config.toml
arch = "transformer_decoder"
model = "autoregressive pixel model"
dataset = "crops of objects in photos (Visual Genome)"
train_examples = 61751
image_size = 20
horizontal_flip = true
levels_per_channel = 4
vocab_size = 65
width = 256
layers = 6
norm = "layernorm"
norm_position = "res_post"
activation = "star_relu"
mlp_ratio = 3
head_dim = 16
fused_qkv = true
bias = "all"
qk_norm = false
parallel_block = false
inner_norm = false
positions = "learned"
tie_embeddings = false
init = "trunc_normal_002"
optimizer = "adamw"
lr = 0.0012
beta1 = 0.8
beta2 = 0.99
eps = 1e-06
grad_clip = 1.0
steps = 14400
batch_size = 128
epochs = 29.8
lr_schedule = "cosine"
final_lr_fraction = 0.01
warmup_steps = 1440
weight_decay = 0.2
Rows from block 2, named by matrix and row number. Rows with one number belong to one attention dimension. Each number is 128 + 24 x the weight over its row's rms, rounded and kept within 0 to 255. All counts start at 0. Numbers have three digits each. After the name is the row's rms in percent of the matrix's.
# q: attention query, key and value (stacked) (model.blocks.2.attn.qkv.weight, 768x256, the q third), inputs 43-85
# k: attention query, key and value (stacked) (model.blocks.2.attn.qkv.weight, 768x256, the k third), inputs 43-85
q.2 061:132123140129092111171122134129123112125143121098149086129126157142144177121099054093116122142135120127097121130124183156131085135
k.2 057:096130147133112144141158135149105133145118101150142182132160152118133104118116113123126182108082160088135185133131108173119133118
q.3 093:127124124104080113131175161148100132102165096086073162154092182112141134138142103148121178137115159111135092148120135165134082094
k.3 105:136141099127067125137121099121137092147139121158012132133121136092100146125100126134131119135141187131123122160112126100113169123
q.4 058:158114100129151110146107150178128147138096136103082125129150152103146121088164138184126152098122111123087108117112124167120108048
k.4 061:116146133133054157129121107092112148129159149142074138161110108135100122137081144108127120094163130125163163116106127081114171159
q.5 074:171125151111137116145076135150143112138111164154128107136156124116108163075105157111116141103142100129132164124121107138114183132
k.5 070:130118147122130143119132137120113170136149157117217132147117114154112144127148103116120167120116099138136132107136134158138106154
q.6 113:144126145101099098107170145143109126098166111106071164147085172102146148163125126132112178163142169122140106179117136131130106136
k.6 125:145146094111089105132112099119150088151151121141023123128116131083118144112110125132146117148161184147120112172126129099107155130
q.7 066:136157158126094133141152129145132181098140137140105111099120140156128055146131106150121119100148085109134118134108167106145140147
k.7 064:135131103147119111118136130118132118129154141151052124138123143102131141162114154108145104172127145123150125185085126077122153144
q.8 054:141150102112161134085164165148124153111076132098090146117123141118162091113187166185133130114110133108116097126137132166136097072
k.8 053:149137116112084129124120111109120150096125137133072094115113106135092107148098145107142094126171113134166134136110143082120151147
q.9 062:137115117135135143112048121111145110135120134141121159112160110120154085123147196175136155105124107126164133124117051096117143112
k.9 063:120109110150112147085120109093144124131150142105125098164101111167128163149164133114114106142181102154134096112147146066139173155
q.10 056:113117140137135135126045111121137135147170124160148167126147105137115084162113164110114126135121111134203148141122035103121197156
k.10 049:122119154142165117073081113121145099125111130143148134159121109120149183135158159125121124146181110154096077120146108129139137113
q.11 060:122130115148172118149099140164124168123108138107099123097131139110147069132134152143113116099125117116101102127104131134103104081
k.11 053:111132125137111130103123098099121129142128133143085114142113118111145107156093169097139082122172130125135147107110153073109148161
q.12 082:125148159105108154107169122082143102082124140141160091144132114176129153142094109119146122143118120134164146131146169116160138183
k.12 086:142128121128160119123164158144120155122140108124173124075149154152128105136181102151125156152064126110135134140131130154128107125
q.13 088:152123107114140129112101106113155103174093103139137136113163100096147147095175154143158116130124157161134136095148076116107136115
k.13 097:130119145113146159127111128116139134098104148122235123133119104159128123134144146122110135112163078125136113104145123164152115125
q.14 051:134114103124115112125177114127130168130123131083113106123111157113115145121174087141132113143136153135080094129128158182129078098
k.14 047:132146133113084141151118116144118134107096120154099132139136137103104104118071145117145112086158151117135148145109095139124140102
q.15 105:101131121147141170126077095088141106153106093154193128108167095136145118114132132112165091119109107118134145089144098109135126113
k.15 115:118111147138159158128139140127111139113085114130248129120141132158143120150152122137108144116098063103129120090147126154159106112
q.16 060:133115194141128126145114121090101111090103132108133145132128144120124143182090130132110155128168109095114099145092140161142074131
k.16 082:127136115119118103157085123157108183155197136099119146105138107139131050137119142121130166131083139135156184113124101153112128101
q.17 074:116140106112151105127148134150077150132205103100135108092092106116110124127150126121138118154105162116135115140097163127120130127
k.17 074:124142119120172116083092145140131140154141135140115116124133109117163049145153139137127124121148127130120129088159144116088128090
q.18 065:132115134129117092132098155128097133104168116060141096133078121108136144162168123114115099173106148116124069155078144179128070148
k.18 082:130145107126122095121085136160118204150157131114117119080130096127137040119157130140140142121116135158134156084150141128111112094
q.19 083:141137098121101096129118141132117147085162128090081112149080185107131137168156161140112143174154137148137077172088110145138109124
k.19 105:126136134115107111121064116111086172143157127133089124114110070140117037162145135114132160127110132141148171077164141145113125131
q.20 062:142118091135128145116100140131157104128051163121128144173167149119143145102106126151114116120091110137135147117144105155125123129
k.20 066:141126135146130146132164139101126117097079128160135128126123131144123214120124108142127095148118133134117108139087147120175123181
q.21 061:135116079115116135137106138148113118120145142130113127175147169134147140130128117138128129134115110145143127134133139130125165140
k.21 049:138114143104150109116135143083106125094079153181086107132129113157108184139122099131136148126115126131093117083150185128143118141
q.22 069:150116115136128148122109145114153096125071153119123131162155137121137163106126153157102135142103139114107105147127128188122067129
k.22 065:138126108133116119143122138129120202115147141128158123109129108153109154125121138141144099156070118161137153140078116141153112166
q.23 085:148143153122069127154119117099160132130140127178129108094131147133133071149168128119126137107152067124103120121102096116108144133
k.23 080:114097131131045131163096137140144135144130125089140133165155167133127157080109095082125139112110119114159099142137076099123146139
q.24 060:106139160119114116124101128137103093074157137101128118138123126094137179182087138126139113151117150120130125137081153151104112167
k.24 081:132119117122158094130068132143126177152193141095110135113135099146133059141144124114127171128095119140146149109156155116105126102
q.226 166:114111116131125089123149107153123086146169117146126156133125134087159167152111127112122137141140144141079142137096117091083153162
k.226 164:156143105110108075126188130141151135164126118113059148132128143067136154124142103154157138134120191152107141124095120123102115119
q.227 214:158139149094118171129111125079145134093124136120141093125130137157110116121132145126129141133140106130196100137149128162183136132
k.227 202:131126149132124174133130141121114130044120151116168103118134120196114124125121161122107145128130096129167118134134136155177143130
q.228 159:089085112159096111130166164158101090107132132108091164158096157129141139142135135105077159122139146073135108157130140114138126119
k.228 168:139119138135107104135182147138113128121156137120000139152121114112124141152086127123098152100126182130129154129075131137127134130
q.229 165:112119147140111071111150150159101113120159122131104157165083161099119153143139140104102161152149150112123125178097121134102150158
k.229 168:168133142109098097121187136123122136117147118121000144126119120102132152151110134137132158125118197144143154130063125142130120128