A small autoregressive pixel model, trained from scratch: activation star_relu, batches of 128.
Rows from block 3, named by matrix and row number. Rows with one number belong to one neuron. Each number is 50 + 15 x the weight over its row's rms, rounded and kept within 0 to 99. All counts start at 0. After the name is the row's rms in percent of the matrix's.
# fc1: MLP up (model.blocks.3.mlp.fc1.weight, 768x256), inputs 0-127
# fc2: MLP down (model.blocks.3.mlp.fc2.weight, 256x768, transposed), outputs 0-127
fc1.638 124:19 41 41 41 50 50 59 33 67 85 36 33 27 27 41 44 49 50 55 66 33 24 58 56 58 56 32 48 46 64 52 29 61 55 46 81 28 54 59 73 49 40 57 46 47 99 61 47 45 33 68 61 52 63 84 66 56 45 64 45 66 52 39 47 73 81 58 43 59 54 77 53 64 44 47 54 46 39 55 43 59 57 33 55 36 69 50 24 38 54 46 17 14 57 33 53 68 23 42 81 30 59 60 46 53 62 53 60 68 69 34 53 59 55 38 44 53 53 36 71 60 59 54 66 55 52 62 71
fc1.639 013:43 46 24 45 45 51 72 60 68 61 49 33 56 40 39 59 25 40 56 57 37 66 18 70 57 76 78 40 63 59 31 65 63 31 56 60 55 71 57 53 78 69 19 68 35 46 07 40 71 51 48 53 43 25 71 58 58 29 40 41 35 65 41 29 40 59 46 30 55 23 48 49 73 34 44 52 52 51 56 67 53 49 53 28 35 38 53 59 45 72 44 59 74 35 72 30 62 62 59 92 50 50 40 51 53 33 26 36 42 47 30 27 54 62 68 76 39 47 71 54 61 55 38 44 55 53 62 63
fc1.640 100:29 72 62 02 71 64 72 40 46 49 75 72 50 38 42 46 18 42 40 58 54 62 47 43 72 49 70 78 60 48 46 38 51 44 35 61 62 55 71 46 53 12 58 71 56 50 33 61 40 49 63 44 56 87 59 99 56 54 49 56 39 43 56 67 30 52 76 42 48 38 63 50 46 72 35 67 62 31 49 61 61 46 31 51 37 44 58 30 59 51 56 65 62 27 60 59 39 66 54 39 38 55 40 32 74 34 64 46 48 65 71 47 38 46 39 11 47 56 64 51 20 48 14 45 58 50 48 42
fc1.641 107:68 19 36 53 97 62 52 51 41 60 63 36 57 64 41 55 49 52 43 45 62 54 11 52 47 62 57 29 28 44 44 48 58 57 38 69 60 34 53 61 58 41 23 46 26 40 46 84 65 61 39 59 48 48 71 54 25 63 65 65 44 71 53 29 64 31 13 37 32 47 48 36 47 51 46 52 48 46 37 49 63 64 65 56 40 53 44 60 58 60 42 25 36 41 71 52 66 61 41 45 41 55 28 46 46 47 43 41 56 58 48 71 47 44 09 43 26 27 65 70 66 19 45 50 46 58 18 36
fc1.642 101:35 46 70 53 75 30 43 62 75 52 70 33 48 61 59 36 46 35 58 43 53 50 34 50 69 40 70 27 56 59 53 34 42 26 46 64 52 21 42 30 49 71 50 42 50 47 80 65 42 47 26 72 42 66 53 62 47 59 51 53 45 55 32 57 43 57 65 44 22 59 46 31 34 57 61 62 43 42 40 55 49 20 55 53 62 22 49 19 74 49 39 17 35 57 52 55 77 66 34 44 42 63 44 38 39 31 45 28 43 61 47 43 62 49 36 51 60 39 39 56 52 19 56 42 25 34 31 59
fc1.643 105:74 35 58 55 32 37 45 39 71 41 76 52 60 44 47 15 42 27 54 45 57 65 63 50 68 83 67 40 46 41 62 51 47 35 35 69 54 51 49 43 14 61 52 50 46 45 51 59 45 50 65 47 75 45 55 36 28 57 43 40 52 51 43 43 25 31 50 40 74 59 36 30 41 39 47 67 34 51 43 91 50 16 48 65 47 18 62 02 33 71 53 43 29 41 44 60 86 45 43 53 60 49 54 39 35 65 57 43 69 60 23 81 42 45 64 36 76 38 62 53 51 79 55 46 45 38 30 27
fc2.638 120:38 53 53 45 42 55 64 51 34 49 32 48 46 49 27 51 42 36 53 65 30 57 80 32 51 41 50 34 72 49 48 57 64 06 62 51 52 69 48 50 55 58 88 55 55 48 56 39 50 11 42 68 75 72 61 46 44 54 22 60 68 63 55 38 78 46 55 52 51 60 63 71 44 42 66 45 46 65 76 56 12 41 66 17 47 36 38 48 30 46 71 61 34 52 61 57 29 38 36 51 46 42 53 53 43 48 41 70 58 68 57 54 80 51 53 69 52 44 34 14 45 48 77 66 36 66 42 79
fc2.639 043:54 76 51 40 72 54 55 48 37 52 32 35 34 44 33 66 27 42 56 22 68 68 39 59 88 58 60 58 70 54 56 55 29 55 28 38 53 36 79 51 52 61 35 27 58 62 58 68 56 56 42 57 35 39 37 99 39 24 36 72 32 59 63 69 43 38 24 43 35 36 53 50 40 43 52 18 33 35 34 64 33 51 21 56 54 65 73 57 37 43 48 39 40 55 50 50 37 65 49 74 49 69 40 32 78 28 55 47 41 28 60 67 76 58 28 04 39 65 65 57 42 47 26 61 62 64 41 52
fc2.640 104:85 62 25 37 50 41 60 78 49 62 60 58 29 54 56 61 46 61 38 48 52 35 57 44 78 67 53 65 36 35 74 51 57 48 37 62 50 34 94 55 56 28 46 51 45 52 45 51 51 51 42 46 74 52 47 99 53 45 36 51 43 57 40 71 41 54 58 25 45 23 67 22 63 61 61 67 31 35 40 64 56 40 25 50 59 38 51 35 35 54 56 42 54 41 50 28 70 48 36 62 54 72 56 18 62 55 74 28 26 59 73 48 52 36 01 00 51 44 46 67 38 50 27 44 57 55 57 72
fc2.641 110:38 53 58 26 00 54 45 42 58 45 48 31 28 62 62 55 63 62 35 34 60 33 26 42 51 43 68 56 55 55 47 44 32 37 63 65 70 29 12 35 62 59 76 70 65 28 97 54 40 53 39 43 53 39 69 29 23 57 31 60 34 48 36 64 56 57 48 62 54 35 64 30 59 33 53 68 62 51 53 51 52 63 42 71 77 45 56 57 51 56 22 50 49 50 82 21 62 83 37 25 40 62 69 50 48 44 65 40 53 28 51 43 57 45 59 73 72 80 61 61 46 42 40 54 37 60 32 65
fc2.642 102:58 37 47 38 43 35 38 48 43 55 64 49 70 78 62 45 58 44 39 56 46 66 78 50 57 60 57 19 45 71 54 54 53 28 28 16 42 50 42 46 71 58 55 39 51 28 53 64 51 50 58 46 86 57 61 48 62 45 36 54 41 14 50 46 57 41 10 44 75 58 51 34 26 42 48 54 43 42 34 33 70 32 74 33 50 02 48 50 74 36 82 99 54 51 68 41 60 81 59 46 43 41 75 55 62 53 53 68 97 67 53 72 60 70 43 40 47 29 40 69 25 37 40 58 59 53 69 46
fc2.643 106:43 52 24 36 99 37 53 46 53 48 56 56 80 37 60 20 61 48 53 63 46 53 65 06 61 55 37 43 55 47 54 51 68 30 64 42 45 64 51 39 40 38 16 47 64 59 35 58 50 44 47 62 71 58 26 51 77 57 51 54 47 64 50 48 52 41 32 40 58 79 44 55 37 63 65 49 45 77 45 46 46 40 62 29 47 35 44 85 66 23 49 63 26 54 34 74 38 66 43 50 67 49 60 68 73 70 67 54 60 41 52 51 55 54 49 62 25 32 31 55 53 47 54 59 25 53 61 44