config.toml
model = "autoregressive pixel model"
vocab_size = 65
layers = 6
norm = "layernorm"
mlp_ratio = 3
bias = "all"
qk_norm = false
parallel_block = false
inner_norm = false
positions = "learned"
init = "trunc_normal_002"
lr_schedule = "cosine"
weight_decay = 0.2
Rows from block 2, named by matrix and row number. Rows with one number belong to one attention dimension. Each number is 128 + 32 x the weight over the matrix's rms, rounded and kept within 0 to 255. All counts start at 0. Numbers have three digits each.
# v: attention query, key and value (stacked) (model.blocks.2.attn.qkv.weight, 768x256, the v third), inputs 129-171
# proj: attention output (model.blocks.2.attn.proj.weight, 256x256, transposed), outputs 129-171
v.85:119121141115089096161140144121103142108123123120122083128075112129149130052115123151112109173102070111141138096178142172070077097
proj.85:136157176140142138090102103112199149140156107141178091120107156204122011162059139157114170104168147110055108121128170108153138150
v.86:131142078107141169102085179092130113121174101108131168119161088152105136114141151148132100082128126103148097107123095192179161124
proj.86:102112141114053112165212124158154110141108138112109122160078163056153181112151101125149158162143093138154124107153141134134116123
v.87:151101129123140082164155107113087136136127146170114105144066079078154135057087158112156173152118070129133124060162113103165148159
proj.87:144129107130160180078131169122100171103111093124145102099156243161103053104160154178118101105119165148059155128080062140112130096
v.88:139141118192143114132103085160032137080133183124148145183201045106142151235125138078119126190123156104124099135110119035119115148
proj.88:147085131135138074111150122175167097151088132135122056100141113174110238046089071099148132098126134110147057165152139152136144121
v.89:132102141091092151124086160102147107121074082136096070147090125116168124053078152059129194143156078137123118106190104152144125143
proj.89:145201069140076141099139142099082163120153136048154191145151118102136085131138143163120071132103153183159135065069119107148129088
v.90:144119055111150102147138151099140110086173158173098081095101069110147137172096186114200151176147096083143100018142085155236163153
proj.90:116134103150118181082194162125064150142085112108103129120128211099105095077156128149144075133124121182101114141091122158119132100
v.91:130153068095147144126069116123102120067086158131109084118080115101116121106111152147157167194150131153119108037143102168205154115
proj.91:096109140151117111065199124101140087177136128148122107133087139177132158150098093135163072130124135145120112159109203154111107098
v.92:140139113125127129093202109128124155147138183092142120177118167092140144190145132183153158127067142141103108121109138145155121120
proj.92:132099182175199097147072113136079099111099085237105111079142124201097133098130129104132101122122121114086181187114128139114111098
v.93:112150148104134143092124138120104144093083119105124136205096167116099118075141128153124221126116163126102150159174120173125129134
proj.93:132130178145104098118069109113107101141114118171121106127144088193103167145151107163121058134078125147160153140080114139118071081
v.94:132194032109137097160129112115156126150124105153092116089144113146142172133104166068120175145123187093176114101118075126137176160
proj.94:185127148150050151112174136126084138100154149109113176103137171050138120149144111140170146128066081119083143089115126125145140145
v.95:143128152137149165072090143132073145154123112091152200186136117104098099031175126166129110071106111151122112129120094126162137123
proj.95:095095116112049080157199150141168084109109117163104076131091182135143206076138103144143154155132110143148141122162126147112114103
v.96:145119138114080084132141127156141132112141095122132111107150110146149140142103114136114136164116122129113140111134149140083097091
proj.96:124086157107255134128117133108132120131096112136155125145125122160121134133121145116134108104182148123097129162154111150097124139
v.97:132142111115146161106105138083164156105124111107136128133089151119140124127123148121136103129136127117118134076141105159153134120
proj.97:100095094149113129149138125140126131148148127157149140148160056128153082123141100142177131110118127146092094158146141168070145125
v.98:138125081150135060133085107129114162116114109149136122121153137177134130133143168134145131173123156120138137111141133117099138120
proj.98:111110150053121132112118132116159124087145175129148171138100102097169103144136110115159129095114087139198145134127134121122139100
v.99:131133135120142126130153185141141068124117126108144126138126049139124087137136118092128125121147138126148134142136128109146129126
proj.99:145144101164075148112150139121086112122125118167091139107111138173098165104090111126133129144119103165073139123134131137109117141
v.100:139116138137104128121183132126096125098209123159144107141164127111124138147116136114123131149135092085111137123159121102133096128
proj.100:130128183158185174130078130123148137126070108123109152110091107158095119171091116084146082141092118148175092142144185102108145110
v.101:116124160122143134134140146149130107120115141139119123122101124093099084094148069169127105108136129163120152144104154139135112104
proj.101:081132150160091161126132132133081114109127100117098124114126116220126195170091150142073145112135122111119133114116104124110129175
v.102:124127137146115083118074138141110188121082083135146140169180146185154125123140138124103142126103160128140145133178105125088108127
proj.102:108188102150101192151172115120082080090166132101108166086079034142090148097146116133140092083108034170146069123109159095146143141
v.103:118128151114087132113147107151149134145142088125093120116156155125119131173129110093112138121123134124129110144096156132100112110
proj.103:108109130135240131134107120110097129148102102119133116134135135159101156114116149138113114116193147129061122121155107125136130162
v.104:113118129122066109099112124127135181129115094124117134119108132142123135172152108105127123148111124114148131127102153158073108128
proj.104:111130115167192128140138146098057081140086111157128143115134109107101143119084152142096127123216173123062139148160096154078109144
v.105:111132108097137171116161145093105120095122106114137143153135117103096137110127102143110130120130125109120135138133107144143136164
proj.105:141146106173051190147133135139120127137089110135099115137126130142109096118134127117146150148120152185104136122156147170165116096
v.106:128127107144131073141103139136120142153116079136134175140180094181138109108157139111105124109138125143143091133074090112095116137
proj.106:118162106095085137150136143125144107127139170107121140112093143100129125119153126111181093145076090197081113131148119114195110102
v.107:130131150095110151111151144106143088147162112112130129128086104084108134097118127112135141117133108129126131150145140117140128148
proj.107:142103117158153164133115141123120110134078081159092075148153197125130106125126125121144151154144157130150172122166097176110103131
v.108:117146145142143135165093136167131085152082185120142108146089084078164100160118140080131117149110129147162104114125142096135119122
proj.108:153136117142116081095156141120093125083177177155117141106175074131101210106093116166054097147164141055059129125063078086090138165
v.109:129103123147085091132064109125118221129079065118147138135118137170160111136139133113134132147116138155142145105134141151094119111
proj.109:091107095136165136126176171114082067109139135182145160108130033134106151112110125153120130094149107116078105148137102146055120128
v.110:124128147130113132126111068146143221120110116100167147108174157159144141172107110118115110132113113131118160142103138135081128120
proj.110:178125119133191104124124169142113116164131120160148141133136134102085135098136174111132148131175168098078098131146146123164102096
v.111:129144088125159151151087093124088114079108112105152127145123115081143128103102158083119143171135118156112111105162128105148150144
proj.111:137070151097159153109126164145182139127099181159142146178158107152128114120137103126129136118143157118103147138152115165143132097
v.112:128143086116128160116150099091114116124133097145100184159163142120114148123143160099133124106130135113141067108104109127174172158
proj.112:122116114069105141123090174150134183165147123151157022078132075131125111144090145105108195150151146137154114132134130125121149124
v.113:132148153076166177100166156156151085130171175103139167137159112071099145124114053151096124073125092131099135170105115155167129144
proj.113:147150113184087130141134159165110135141136064117081149150096190160172112125135162147169141126113135150062145098129115138140123112
v.114:147106122173121072150165091098199181129118070104117116129097109160164103138144178091162174140160167171080118130144106126120138118
proj.114:176116126170064183101150124109144147064163177148130073103119073094105177145076128088109133162087141104203146114101164117092112109
v.115:156073110153139098147090137153119102112088092146132106141134068149157098135127165107127138158139132159154111095142149059128116099
proj.115:141116179118223136138106094110145132120115131143157106142137128137101125101135096124121092127151104110145125149147111126127132139
v.116:131106168147087093141106118132092184138091095096167188120186117173145102169141117085096078139124161135168165172133118107086109140
proj.116:142140099155151182117130126100097112080208144161127145088104094122123191112097116090127146116139063171094131095098117113123182110
v.117:122122110102111141110129155120108093095138083110112192201208074097093140161139103084103146096130147110129067157124112156155130148
proj.117:127156160138113218148137173192134198141134080142113047094047148168119095118092129154128148128149138145067165067133102087178184149
v.118:116101138134138092149131148121188118125120063117111086119073135138152091107108137122148165154163116176050133129167119142108117112
proj.118:118103213181146177131113078125163151079106155119133095206134135121085179149134133136095066158107129089184146117081148111140105143
v.119:148092141153110128123082124190069091108125158106148069183154042088122100166134131106106099132122165140154075127135133063145121091
proj.119:159196147193070111150147119156135113129136099119109167116100169128116101066158057148118110141120068125111140103134106120158149138
v.120:127167117081089184113136164083078111131139119135121163127116119134110151092135135129119075129115097057205135104125131147127136129
proj.120:126116134085177045123056143166103129209095083158168116118151126149132144151153155165090158101182134144095106146131113113108133145
v.121:143129106132145107129177076090205097153151098133071106108055104078143119097127167105178154113147109137118076098114120094170165142
proj.121:178081112133095106089093130123158188129140135141158045134157097094126159139094146093062151196119158066193145159080144171095094122
v.122:116075125146078085120116155121123147141128077118131141174137151165152106122152158111136111132147168173083101118149110119123127109
proj.122:105164170175076208165145106137112116084143143121129088103107079124078151138095122120126116130082084182164131102134137108128137127
v.123:118082106175116061155107097114124174132113080164125109149129154160156132148140184109151166143137151150090113117158116107106127125
proj.123:118108140079131226122151125094154136081134174113147063090135054091080114131072117071153123148114128129207125134136135147132139107
v.124:147141108111157171128131158097098082092172106139159106167153137134139107085105160143143095127140070120106133081157120110210139118
proj.124:123125186128132101153048138169084121171116095149159070129173106179090133146134158138117148122122101162173050130158130110103129129
v.125:087164086132149171145075090146070106127130165167118116089098183086104147106128129141155105162122105108139126101094147146114143166
proj.125:088151113089107023113102108131129144172098141124123189164162156106142136113191102181057123138163125061133124144094133129158120159
v.126:145143131148103140119115124136075171105127179124143104114137103160110129138151131139116086159122171099190153126137143140100114101
proj.126:146191094127062054131164139136118079156108111147109210091119140112136106096161099153144143104124116135089134129157142125113129129
v.127:109080136131165099132097141196139082129111148156125131125155134103117122157120075123110154121132137174093091158105129115119112145
proj.127:081130160131198182144145097107162150107125133093115145183108179120133110112134101123142073139133123115106164123123119140179143149
v.128:117142143140123108143128164175192105160125198155093107070198149131139122171126143078159066156156148091152150111086098085141119167
proj.128:112171128143182201105150052117170098102148078023176142148086117127164167223085179132106110107147116131154104115105206146119163112
v.129:122148082123056091140140121050147125135128164128139071099041154143170117062111229147194182171130129116131076034105143138124160158
proj.129:123064135147149124152137113156140188116112100076040149120076154110123048128109087102136109165123120228153157179162079156221111165
v.130:162154093146172140150154087138152156088140211121144179074114085129095099155177098162154134124189131156063141137084182170127141139
proj.130:143059133088105135137090134110155107207078187189119116169149188169098165113082103123076052140116170164136143071143078154099088132
v.131:146130157117141125158142129162102127169137186127129150091144159057162132142108103101100084160079085103122128129073140094134134117
proj.131:110140130173159163131151076110113119102148094126114158139097109162129110160026186136115111060094165106121089162160155148069116139
v.132:118123148134127101117107138186166095088070252121103023143091075161158116124071136129139118195118140147077140083151183124150094128
proj.132:099167176116112166146181131098143102184166044137168157082110186103084161225172117115102103150157124153176099108120193076120109135
v.133:155128122116078120103143136101143123163149101095141094170140184163148164136082159181125185105098163104174101134157092143125143092
proj.133:141128063167164120077138188141068129076146084083162170112145116075134096077133143123166112160129095187146104177086160079163162165
v.134:099095130150093070151114148105110142054154118141143087149088033179130104099122140115140070188147116196083153111207143145108072104
proj.134:128141205076084202142158134134228161175119102077091154097106155112132117184120116118086223113108104061144183086132101092132121179
v.135:118084128158084116120116120132131130125156191134126091142132113129143127134119155155189119084092105182124111110098139128148124113
proj.135:147180101145029138140143155126120092136130116128095141118132155097126158106143096134086131150149117156177111094096110123139116126
v.136:106105115098144130124102087160096108151078225139097087119077202083134180142092089141125193178029103133148109108062181115135169148
proj.136:093149148166184101203113100077089103140176154182101117171100117165144088129116164129083025094167244090106064119134138122086120098
v.137:142147111139107122113129134096158142111150167115130112128131074130171099105150212123179081104130146169088078058128119123149136115
proj.137:137059137132144119115130161135178156124060052092111112102126173096114132147137046099122165168140100177144100172168110161199107124
v.138:144157122132154120100143127123150163086133117114170107157063118180102129098132093210105183129142156134081135174189141186098080091
proj.138:131109165116080115133105200121132131176096165163161146120162177114101137131162089100139143171132123140149175097126103080152140148
v.139:154149120139159101144121142189140102049088255119111096107197079175124109253114131060140071215153148091148119108078138109136122145
proj.139:116130149120053186149228051069169114159151060168163117059090086128115150211134167135104122102133178133085101100151235099094170104
v.140:152106203132091163143105137167089113171144118112156182132140059068142121124146074077078046089096081184115147149123141075129091090
proj.140:126177106108136154132136129128083088141173104198152104111144141155132184116059176193137165063096106032155081146146147136054087128
v.141:097088086146144116135164109109156154130124119152144177076121143168078157243152069182120157142169141093171148188095142194086114177
proj.141:144158117113087178121098112107130131116166202117146139187163086125170075060123188095100107115111182109060189072085116070110172163
v.142:141127144133121140103103141171175142149130255094170141117101047138151121151145110177117079081090128160102096120101128129110084094
proj.142:125140166182097152120138195080129112134118077192218110105156195093122131155141085091135177164159150126131090157151149104174121139
v.143:156146097155102170125150100064108147068158089086193182139199064157130109156166154125153138132178170190081119122170113170124150119
proj.143:169020038043164123066094148176132144147103097104083111108190167096119119037088116142123086133071084127133112137097098103133078168
v.144:087133104141056133094140154054141150113120056137147094161119140191104156131135139158134168130128145100108156146193113179111088102
proj.144:132127173141067170131121104193099135147089112131092146070153095086119102187205117097145132170120127167146128095097119102174150113
v.145:124117188133070159109108110138064139131065139074131179204136065116216151113119109084056147089036131176120110158161147083122113136
proj.145:143103118160105103152110172145143115117130085195133120123136100073072123131093151157144105106140114066089112133105082148105073150
v.146:138098167130124110145146155161180134103199165133163176109075111130091102111124054180123073130169101118122155171152127175115081099
proj.146:098131155113137151106166099130071144122061103128132108125169133138187114144152188072120170108063155136098155107092155061144127116
v.147:122106080108158149128131110098121133117118092130142135134151110154068152164125110145114175128115127131141133171149120178131171140
proj.147:128055145128178128148108097110169115134145190129106123137173134105138099115156121126102102127153170115137081089136123074094092136
v.148:115118127121148122123111120148157077175111138134092078126147154107161135165119150113152112098101122128189072078030163067173187155
proj.148:133103116104252133125090123084169125117160157105151132167100124158111159116106125142114094123196153134116143160170073196134139166